Weights of a small image classifier.
Model: arch convmixer, norm batchnorm, patch size 4.
Training: soap at rate 0.0014, 8800 steps.
Data: trained on stained colorectal tissue patches (NCT-CRC-HE-100K), 22605 training examples, 149.5 epochs.
Rows from block 2 of a small image classifier, named by matrix and row number. Each number is 500 + 40 x the weight over its row's rms, rounded and kept within 0 to 999. All counts start at 0. Numbers have three digits each. After the name is the row's rms in percent of the matrix's.
Before each channel's rows are labels from the 100 images, of 14848, where the channel reaches its highest value: "strongest on" is what is common among them. Only what is clearly more common there than usual is listed. The data: stained colorectal tissue patches (NCT-CRC-HE-100K).
# pw: pointwise conv (model.blocks.2.pw.weight, 320x320x1x1), inputs 184-229

strongest on: tissue: lymphocytes
pw.165 085:457532511487485513482543441491500501506391473543579488535502539560555514513515534505447503536607495526505480506439524573527537501517455531

strongest on: tissue: normal colon mucosa
pw.155 087:483428534516581510501490458527454460552592546529486491487496520585518497456502570496502499497515511392480505510523460516467565525513494547

strongest on: tissue: adipose tissue
pw.289 093:475500548558462497469491562507459519531495531510510479497426470484451510483457397449469529491487517494516460471517460528509503521422566502

strongest on: tissue: tumour epithelium; tissue: normal colon mucosa
pw.84 086:499466514487464507429499502506421490488555482560447485479497476523509497530516433432537544528499525506492550501517529559495416471434561493

strongest on: tissue: tumour epithelium
pw.129 108:473511537492510500530487500610538538514500553544573531493489559489559522532493494459508482419456510516422459482494488491459505499511485490

strongest on: tissue: lymphocytes
pw.246 092:509507574451521473445465443471558462484493475483552461493499462501539443533476474480480469496545468487598475537486548520475498527532598418

strongest on: tissue: adipose tissue; tissue: lymphocytes
pw.16 103:617465520435542520413436479484466445489522478516476544459504505522487520539462514459506566434463509521546522511484470485449473484472496509

strongest on: tissue: adipose tissue
pw.67 080:516557537530505476498418518447528507487501455453475506488582480550530433511487482541540530458532412446424531466465468510434511509511513551

strongest on: tissue: normal colon mucosa
pw.206 090:472455544493510459516495544517477503502481507554459529482450468499543497458556485497488521623461539530491544474479540438523502488453556512

strongest on: tissue: adipose tissue
pw.295 114:508483504509541476437483446508474459465563510534478444403512552549516458483524508502464518607527466493465514455451497506435541462566504528

strongest on: tissue: adipose tissue
pw.135 115:482490529484559498518458455453438461520476483591591471538549522623473547525494471451438471527520459512498516505538499516525427516491506456

strongest on: tissue: normal colon mucosa
pw.146 102:511491473518522479521461496452511485506481467458552461440450474494520562518521422425494507651519508466511496498489467559495456514503507517

strongest on: tissue: tumour epithelium
pw.204 100:517496533488509469545530534461507443496492515531529536444576510452516411502547466520546469479448562457538515496509519487525498523468451618

strongest on: tissue: adipose tissue
pw.102 102:432478493601493515470448539508504464456485476492504496547533567478474452458537461504493529509515434534556441501502504511454496521480494533

strongest on: tissue: adipose tissue
pw.232 105:495484504559524459527456437499495511515517515526474439459495512454507515504508539500494446576491431460504548491472528446464480562513590444

strongest on: tissue: adipose tissue; tissue: mucus
pw.305 102:504490496527494557490508494551581520515508476546432477525512503481501457432498575436406545573473518498523524494449517484517440482472435483

strongest on: tissue: lymphocytes; tissue: normal colon mucosa
pw.308 103:499599560493525455524490540504549447451449470536516456522518460523494544497503477467557599515591559548501569502479437575406475526543481483

strongest on: tissue: adipose tissue
pw.230 110:520501539461491479507455489476478511475497521484510503484486533514479561544500559491446465430449461493465491530520485519519481510445450453

strongest on: tissue: adipose tissue
pw.225 093:515459534551559486496469419476468519472472454495444523483484531488531434426494483478565569480514468535618474517508550453468458532491525514

strongest on: tissue: adipose tissue
pw.121 101:526495472480556542543478530442514504496508551548509496619456478416550486495515541451515561484432462530467517388549522470543482539494509521

strongest on: tissue: tumour epithelium
pw.240 089:508487505508491522456502561419478545565542523495537490434489484480512531472468476522492503528525521545508493476457485508554529531428588449

strongest on: tissue: lymphocytes
pw.188 104:396497527534520501443532482488478497490570497542585401530517459503494502469540504500515447474515533487562521519515463445576516532493453500

strongest on: tissue: lymphocytes
pw.107 110:529515483539510476483478509580559446544504499464518534522536475509548586508530507451474393452415502550494482575485504471446515541555533497

strongest on: tissue: mucus; tissue: normal colon mucosa
pw.39 094:441574484455508577503527477474510535575503506523522515542501551457442478441465498509469494508478484466465513488528485593507504512504539512

strongest on: tissue: normal colon mucosa
pw.47 096:511485453518487507358450529484489539512425488526552450482539548574450490555499462479497482436507455460444465517521462539465551543471538577

strongest on: tissue: tumour epithelium
pw.220 095:519560490473433480514528492524537527467534564491570474501492497528536466533464481549426522460534540495399440570568527503498515467464510567

strongest on: tissue: adipose tissue
pw.108 101:453537411510440519394427492504504452479476535492501566433463530478520518498497497496489516519521500502476496450522503523509495483509523513

strongest on: tissue: lymphocytes
pw.48 117:545408444524473590495301479550438490514513545484464553501499497461459425552471536479506508479514475525471494500504545500516522399588465490

strongest on: tissue: adipose tissue; tissue: mucus
pw.7 102:535494495504451538471451443527455522496504466532534496495466542527529499550471514478499550593584466542475547475451508516541461542425525580

strongest on: tissue: lymphocytes
pw.179 104:493527513513457503416510502542516495575457508507496522518512463563541525429553543561547504550527471546532430612532436477507475495500475526

strongest on: tissue: adipose tissue
pw.29 081:481491445539519455485408482482528460479537499462504431555544526461500455498531451445520575493513488501523521491439482487462554540469475498

strongest on: tissue: tumour epithelium
pw.287 104:466568561532553512572495540485508528538535529496493491501531487518493522489500480628478480465554495508541525507512527519513526498520518513

strongest on: tissue: tumour epithelium
pw.158 093:446491473470480480437458558525488556496480550451510474422545432502470508521541486486572596481548503467575536556561528506516545523470452552

strongest on: tissue: tumour epithelium; tissue: normal colon mucosa
pw.279 094:565470523529495516508468539513493487505526491441572549536532569533501478470512494513501488496589537456461452564506475511489527521481572503

strongest on: tissue: normal colon mucosa
pw.78 096:577509519500432496492458480488462442558509509431513437543533467544588511511489561544453505534501494557468554539554531514466519515498491515

strongest on: tissue: tumour epithelium; tissue: normal colon mucosa
pw.260 104:562455483505487552453450526508463486503493468451455508506535476521492522500524530505494500514464563489457529472477459507516458525540520516

strongest on: tissue: lymphocytes
pw.212 095:499563448498596445511480474531521484477464496518447488518477544504579458483458477565519461500525510498487471488528485572482508475517554591

strongest on: tissue: lymphocytes
pw.180 093:473583506491448442533555536529581475515532523495570488526550512497437465512493496530450498493497506507580391496508532538525450502538468529

strongest on: tissue: tumour epithelium
pw.115 103:514490487571542502485536571513473538460513517521519512513547449489526513571520487485488527464486511459535481479541522478583571461589552471

strongest on: tissue: normal colon mucosa
pw.268 101:419486542587569443529522456481504511503569470503426512478522537532476479428473528491440525461549459464454490536441421407527489528488469466

strongest on: tissue: lymphocytes
pw.96 102:452481421566533452510531419499534470510468500509492499571450530523442497459495477471477531527475563444473422483485496451541537453531535537

strongest on: tissue: lymphocytes
pw.293 108:498484503505496477444503455466478454502531468492530508526422543426474536516469559439524416518459523431450523528485504519536474494488447427

strongest on: tissue: smooth muscle
pw.197 097:535543511475469494430497443596526501468482495509471464513533500466504541486544474525465523457429585527533555497572470493425432524421535509

strongest on: tissue: normal colon mucosa
pw.200 116:614444503510474482530495475461440521501424550491541541502485476466446498428512519531487528533442540498532516465544429504509520507523482531

strongest on: tissue: adipose tissue
pw.219 082:529456499478493423578451480497499481520506532518456517521508502438504468530480467481529484495538534473482468491474518495569458538550555478

strongest on: tissue: tumour epithelium; tissue: normal colon mucosa; tissue: lymphocytes
pw.51 103:447530510482497441492581446503481475434526498447473460409502524487515591442508496544440484444552480532505541563525578549473518497522472480

strongest on: tissue: adipose tissue; tissue: mucus
pw.46 095:471565449514492508479459482464488501459541538524517503505452577499528503462433471488525517468558538495511534535481515466511458568493501454

strongest on: tissue: adipose tissue
pw.208 098:425541506414486477540498493477438458481563541457467444563560555576417450580455513464537563455413472493454492542473499511448434516514436463

strongest on: tissue: lymphocytes
pw.42 085:502505490495512444478538473495477528393464493469516520481473518523532486534514403483483517487457484509499480496545520457476465512528478573

strongest on: tissue: adipose tissue
pw.280 107:533497482593552510474626483515497505508494505508442521470487492496452505513537522487516562563515535505563538493495472474503512471483448412

strongest on: tissue: lymphocytes
pw.105 086:548512519479484539457482425487544488488592451570466474488537445516548494422499493489464457511495450509447504470500499532470474477552492510

strongest on: tissue: mucus; tissue: adipose tissue
pw.80 099:470490542491421529437548497484502508581484450501525458526474494483491497468450477507499489502511468524516520493446461514459493549542557603

strongest on: tissue: adipose tissue
pw.291 096:517508511510431509422517481533437461501512546459492456570428519553459496469462586396500455455486587419495487528518452484411467508554538503

strongest on: tissue: mucus
pw.187 103:513509496423524509572467484414547467482427554487513528458399561529489510524479528454490457514505449429517497526498535539519481445413450424

strongest on: tissue: mucus
pw.256 110:449558453428481488507539506462401469469457522647453458526562528528512513537536502546476481566529523516511499496501476491459466564412472465

strongest on: tissue: lymphocytes; tissue: normal colon mucosa
pw.193 099:548437507485508464505461550478479522532530494545516556466535475582502458462540477499505451513488438476459479526488504560531533530451546429

strongest on: tissue: tumour epithelium
pw.182 102:532511508522460525478465490508513534469566453459479473545561485587510495512475474570536434485415413489498503472531495508508543488517519481

strongest on: tissue: adipose tissue; tissue: lymphocytes
pw.207 103:437513517492515548455454468458524503453527484450428577507471544507503549485532574479456462476491477493492403474504537570515481524515546531

strongest on: tissue: tumour epithelium; tissue: normal colon mucosa
pw.119 099:491504472482416503442517503544462561501483465435549479437500552472531509501560419509530549472581466491399490506571488510470455484540531450

strongest on: tissue: lymphocytes; tissue: normal colon mucosa
pw.266 092:480489468407454449482567492568493496500493492481544502495512534519520450511506397436471459516561479544519500483514503505482434470438521568

strongest on: tissue: lymphocytes
pw.191 093:532524502447491489419536514512508497525486558516554521444590511514432537504481536533451477516652501474522437505498455530457470533548458544

strongest on: tissue: lymphocytes
pw.123 084:519535526532499530425531475518482496470532565523514513464493502537500425535485568472490488516520527485569460492522569487430556526530556459

strongest on: tissue: tumour epithelium; tissue: normal colon mucosa
pw.261 102:555525560491409569471498499522518515429511479477576468413466488492527459564562461599472518519577560509558476558557552536487444500496494488

strongest on: tissue: adipose tissue
pw.122 094:464500508406493443475468529468559471504554471531450443511462549475445449484449535565521556556499511471526453574471506476458504531482505463

strongest on: tissue: lymphocytes
pw.9 108:530464484429486586465481417517500467516524480512436462553475542565581566502501483513449474493529439464486437486513451510485518509446471463

strongest on: tissue: adipose tissue
pw.59 103:514442524526540552417524494531471467556480574637490595501468448505499541529559562526499488673552509488517560477459483467496505495524471512

strongest on: tissue: adipose tissue; tissue: mucus
pw.247 089:461419475523507447439515475476561476413450441517549533447500446455481501479496444452494555531550532455475519538477517512417493481556561446

strongest on: tissue: lymphocytes
pw.75 106:532529459582497515503429515507485481463493448507499406479476492564517493449473518489550473459504421447514429458482461435443511514520539549