config.yaml
norm: "batchnorm"
patch_size: 4
shampoo_beta: 0.99
Rows from block 2 of a small image classifier, named by matrix and row number. Each number is 500 + 50 x the weight over its row's rms, rounded and kept within 0 to 999. All counts start at 0. Numbers have three digits each.
Before each channel's rows are labels from the 100 images, of 14848, where the channel reaches its highest value: "responds to" is what is common among them. Only what is clearly more common there than usual is listed. The data: stained colorectal tissue patches (NCT-CRC-HE-100K).
# pw: pointwise conv (model.blocks.2.pw.weight, 320x320x1x1), inputs 276-319

responds to: tissue: lymphocytes
pw.190:501467457463451524476494534489548515558408586479474506508542492451559417622486424467494511465446464499547513558413428356582542482465

responds to: tissue: lymphocytes
pw.17:468525539541433576483583515564606482520468415405545464548485570540713496575501579465522506456514499566542441484488438567528496501617

responds to: tissue: normal colon mucosa
pw.126:583495458451575491449477399503518448447590472453472446608440471550445468561517474575518539510483510516519464475473434579456550467521

responds to: tissue: normal colon mucosa
pw.253:512427486491462520528469476495516446425456405604508460500490430518504546549382516579448475469538456503543567564452497531463491523525

responds to: tissue: adipose tissue; tissue: mucus
pw.7:566560473465543606538482514611525502520493479464531485501556441567449506558378545559440507541493562500510573509385540521548516557529

responds to: tissue: tumour epithelium
pw.77:479516510535446519444468499463378559426520470558428521401479576458376535441470415540472571440519462507590518491446444527456552437538

responds to: tissue: tumour epithelium
pw.112:455536513514501543422541556554505498558526497497474591506472515501473539558542463498511512451481535502506547489562532446440577456682

responds to: tissue: lymphocytes
pw.275:420494487461423562531500501501560492467478473486434506407414511494555519446443479525470526460532545558486453430486505500367412551551

responds to: tissue: adipose tissue
pw.162:478484386507505504555486508546528505571415484511550505474436411495571483506443517489526506505512577549553490493448528629508552592624

responds to: tissue: lymphocytes
pw.264:410481546366527530452520623425547561446520447473544540531492491438488469532431530473468544528505467459546476429443510515555499552536

responds to: tissue: normal colon mucosa
pw.184:533489497400430541487490456518567526555451555541425440511538534566596512514436414549439495588603560503488520429507466497586451503566

responds to: tissue: tumour epithelium
pw.164:540414521562451486535455516448461420497518503480476560442557483557507550535475505555425518533468513458453450564631472532547469477573

responds to: tissue: tumour epithelium
pw.127:574481480563512472408515534546477530495524437480515553473459499503498462473489580478528521551449449524495522531520494510506610485485

responds to: tissue: normal colon mucosa
pw.159:453490426473499590552517584494482583547479548450472487477468558605512476434502508561481574455452397540629468500434450622600537444520

responds to: tissue: normal colon mucosa
pw.93:527478467554514504434568398423516498462517467545402465571458546475503479487510413599517539485509501509569585485434492513480570541486

responds to: tissue: lymphocytes
pw.233:560576531373521546561430491524494452539517439485559421527499475530473542499526541474477477525521560479469535492458485388501558454469

responds to: tissue: normal colon mucosa
pw.239:530498538498527469521515602502574539432443463592521533509444594519450534509552536444523571554471447536404558495546393508557615560434

responds to: tissue: adipose tissue; tissue: lymphocytes
pw.16:411470475536535543518565442483441407525425482488457386460495479559469505585485477507470492494496533512600501565518554451554554553401

responds to: tissue: adipose tissue
pw.295:587536565431463564593561468464547472490503524509354492486511449484555487540588552456483457535552529512550584544508495521419459533610

responds to: tissue: tumour epithelium
pw.90:478492460532480527505456615508454547536495512642544437488477545437468455533468521495503502561451502586531491446500473431510540462434

responds to: tissue: adipose tissue
pw.157:467552481487524488539568560549525453522446432477507525475502503408500472533403480511506516554541584497395430529636512500411471547550

responds to: tissue: lymphocytes; tissue: tumour epithelium
pw.30:504443536436508562478509584491445565577492501600530493537528436479618528385595431477491553467484582437446429472443459484431580536443

responds to: tissue: lymphocytes; tissue: normal colon mucosa
pw.251:562538529564546503499473446562561479478413507497535501594490517575337497522491526499443620483436508440505493482589528504557432547493

responds to: tissue: mucus
pw.211:536564541613482519548477535558477533492494565467615395517501456471548484572437489493508437546491476390469543576500522496537459497440

responds to: tissue: adipose tissue
pw.219:458503424424463522484577559439524456475439478555513461508458474452544460567413437520443467514524430477597537492534529594483529490603

responds to: tissue: adipose tissue
pw.315:458469498419610454529484558494513393482501505483527512464513434534422554503470513530472470535522462558455509512465523593574557476530

responds to: tissue: tumour epithelium
pw.301:538439530518496532504492492460503605512459466527559458493460562564524473562551531572487420428509499612471589525489514341526491516515

responds to: tissue: tumour epithelium; tissue: normal colon mucosa
pw.317:528558475453496609504424474568536528525490521447571601536476498535523539493482471450451487485497537570430448495520454522531405460557

responds to: tissue: lymphocytes
pw.94:458459427498525420525525484560573466551488456505508541500422579561561485471557535480476546483530606496478497495529575534503456514500

responds to: tissue: tumour epithelium
pw.1:412449587525519479481507488525531489482482466496472519483578524522470468517545475505551482440549515440499570553531497411509575572554

responds to: tissue: normal colon mucosa; tissue: tumour epithelium
pw.22:476448516499590461478551454554496489552548568395453571498580526528515545507470482578567468499475522443496487505419453499502386592600

responds to: tissue: mucus
pw.187:577494504509484498478575461577460423565572480491513518522528524477632551559411526488495497435506566567520438526483476483474455542568

responds to: tissue: normal colon mucosa; tissue: lymphocytes
pw.304:527608497541475437524493507498527489576533593540458495520487559473501500423511463555452522538507537495518501512504484489517459492530

responds to: tissue: normal colon mucosa
pw.104:499501480511550439484549506546549443467523494512507498489475506437459528471488441512486538444550547541496535482522549502484507408523

responds to: tissue: lymphocytes
pw.81:530499535588488472521487606556462495449381634505548527432474488523543537469541503518456600463496511571433470521527474533545554503567

responds to: tissue: adipose tissue
pw.302:394486388568515503502490438467408472393493529499528478485498451472513557495461506497533548496518490490503511475536522489490412525459

responds to: tissue: tumour epithelium
pw.53:535482396552461484460494461460454464498427489529467589536533527404587572481512454547593499522538555588520449511635415477543631495467

responds to: tissue: normal colon mucosa
pw.292:507468472559467463511482524551453477524425412527529400583595452546415544516546541547547591495477539510458465544548519472516496509554

responds to: tissue: lymphocytes
pw.48:509563542454439525492554529579509465468459508459482524486525513593496472514516527538544484532460540535416566492504534533454414463507

responds to: tissue: adipose tissue
pw.83:535449531495484429475522535517468515442494455440521420492545528508417474585420535388495642512342519422519484605543476596484439581462

responds to: tissue: normal colon mucosa
pw.196:462485518401603508528455454536547440517494475419506463479521533484426503484503499510443533552485434472416458589471525481508555465478

responds to: tissue: lymphocytes
pw.96:452495451460413433566594491572598469425495695509557489489583513494565464476422479536530500472466481520521513466515465542448499517541

responds to: tissue: adipose tissue
pw.102:479503562547595499453556565561487473541467523455592519480451463440491528542434438489442475540530515535497428408634459515455534424540

responds to: tissue: tumour epithelium
pw.117:489459542495451457446567560483474440518384446470441590485417562443488624548546515552413496545524482475501495447465506548488481514498

responds to: tissue: normal colon mucosa
pw.47:553555451441423411466494532583416471585591545569454490516384491434558484498553482537448589439483487488511442643557491485543471539468

responds to: tissue: mucus
pw.178:531494599516498534446420508487472464475526544444462551550376475486413554525445567467570542548482506463553481454442498513459470485518

responds to: tissue: lymphocytes
pw.149:481534491501462481542519524460491474550442502443544502447476465521533575457540479450541484524454437549445478505553585637477489520488

responds to: tissue: normal colon mucosa
pw.200:489356501402460505505509474601566568466470496560482536495465547549531511485482431532445530516552503533533461492437440496464449526479

responds to: tissue: adipose tissue
pw.142:438477514480502584471508438574480489479450518514473516540488446570484473493530461464543530552544536454493467477491465478599523543454

responds to: tissue: normal colon mucosa; tissue: tumour epithelium
pw.71:504492535473526543418506452514514465430504424562577434503526488544563460413464522557496470448500455626592472505549433583503565500510

responds to: tissue: tumour epithelium
pw.202:473425544545433437470522447386513514505547457504447542547594480387536540528562510488534415434495433525521470539544508486488458540542

responds to: tissue: normal colon mucosa
pw.268:492532587486591485506528542495513446504478441478436548437587430588493518514499588462493449492513445481534520459533578671484451469553

responds to: tissue: normal colon mucosa; tissue: lymphocytes
pw.138:478423480532486509495527468509521465500504523502400464506475431493476460487536479380503417514518485461534481502495519566513487558570

responds to: tissue: normal colon mucosa
pw.195:435502557477575504499491533445544559440462467512420486530563415467485415555510454579450559470497493503477533481471514463655355571483

responds to: tissue: normal colon mucosa
pw.174:570470466532412463467476394471494522529476434564511606551433510545462554489535475483510563502486479551470495464465461586529494450497

responds to: tissue: tumour epithelium
pw.177:431603609494513583449458504490424489474480456523531539445439497567518551478506424464444540508429489550543447640472511524562493493511

responds to: tissue: normal colon mucosa
pw.79:588520489450521456545491396534508540437372473590550455616449557469471507448538507516466495542466480593519476510491523562493502544464

responds to: tissue: adipose tissue
pw.59:471540523501506482526479500445503512400413451475447522490468454446519460467526434572526555502518540450514582445546522546480374522572

responds to: tissue: normal colon mucosa; tissue: tumour epithelium
pw.223:479445479400557468541589594503537480504509551466487469448477553515468472504442540551399458464429494470460401425518520564435393456596

responds to: tissue: adipose tissue
pw.242:539558431501525509490456535515478517562486551559428462577495476446474554419493488481514472480494505471465475529535526494495375460506

responds to: tissue: lymphocytes
pw.34:453548473455450470549497421513493454530442565563534482544500527519481552494512522448526412477468604561516509535495577497507622488508

responds to: tissue: normal colon mucosa
pw.237:485481465511558504541485546424565510483452533486500508447512639595541486449469446526575526394454484519422576455532534590502550456449

responds to: tissue: smooth muscle
pw.197:466504414541526474467445530498492535462424431422494490406485529397448441546533534417477552451438458466505458547425503446536574432502

responds to: tissue: tumour epithelium
pw.270:494495487471482564503475468547441529600545465617581672434579453526482567422464500480532514522532519509486481514465511456476497459531

responds to: tissue: lymphocytes
pw.36:390530485580518519470519425468469513505476519449491417469485571418534476493500557466504462514536515569479500482545402462572527537628

responds to: tissue: lymphocytes
pw.123:529494537574526518552490503512515602581508607476527398563528435480416493565436600537469451564523521524531497454413579558428626486554

responds to: tissue: tumour epithelium
pw.226:535545519392494492448506422424543483571516451527546479506455551484528428499562506556475464519433542453541517417452490528519407512548

responds to: tissue: adipose tissue; tissue: mucus
pw.247:454542508548518540482477461483488512453498459393457490462479455512486531572537558551470555438498489469501442492589572479421409498647

responds to: tissue: normal colon mucosa
pw.86:545599452480501534538466519474510495594556483448498463464459489574463450494404491565419455401606457423519540528513496494480518527478

responds to: tissue: tumour epithelium
pw.115:495505509557536503517494463436457444432430537514523525493527567405467457499471424399510507480489505508402490462536528515478434473451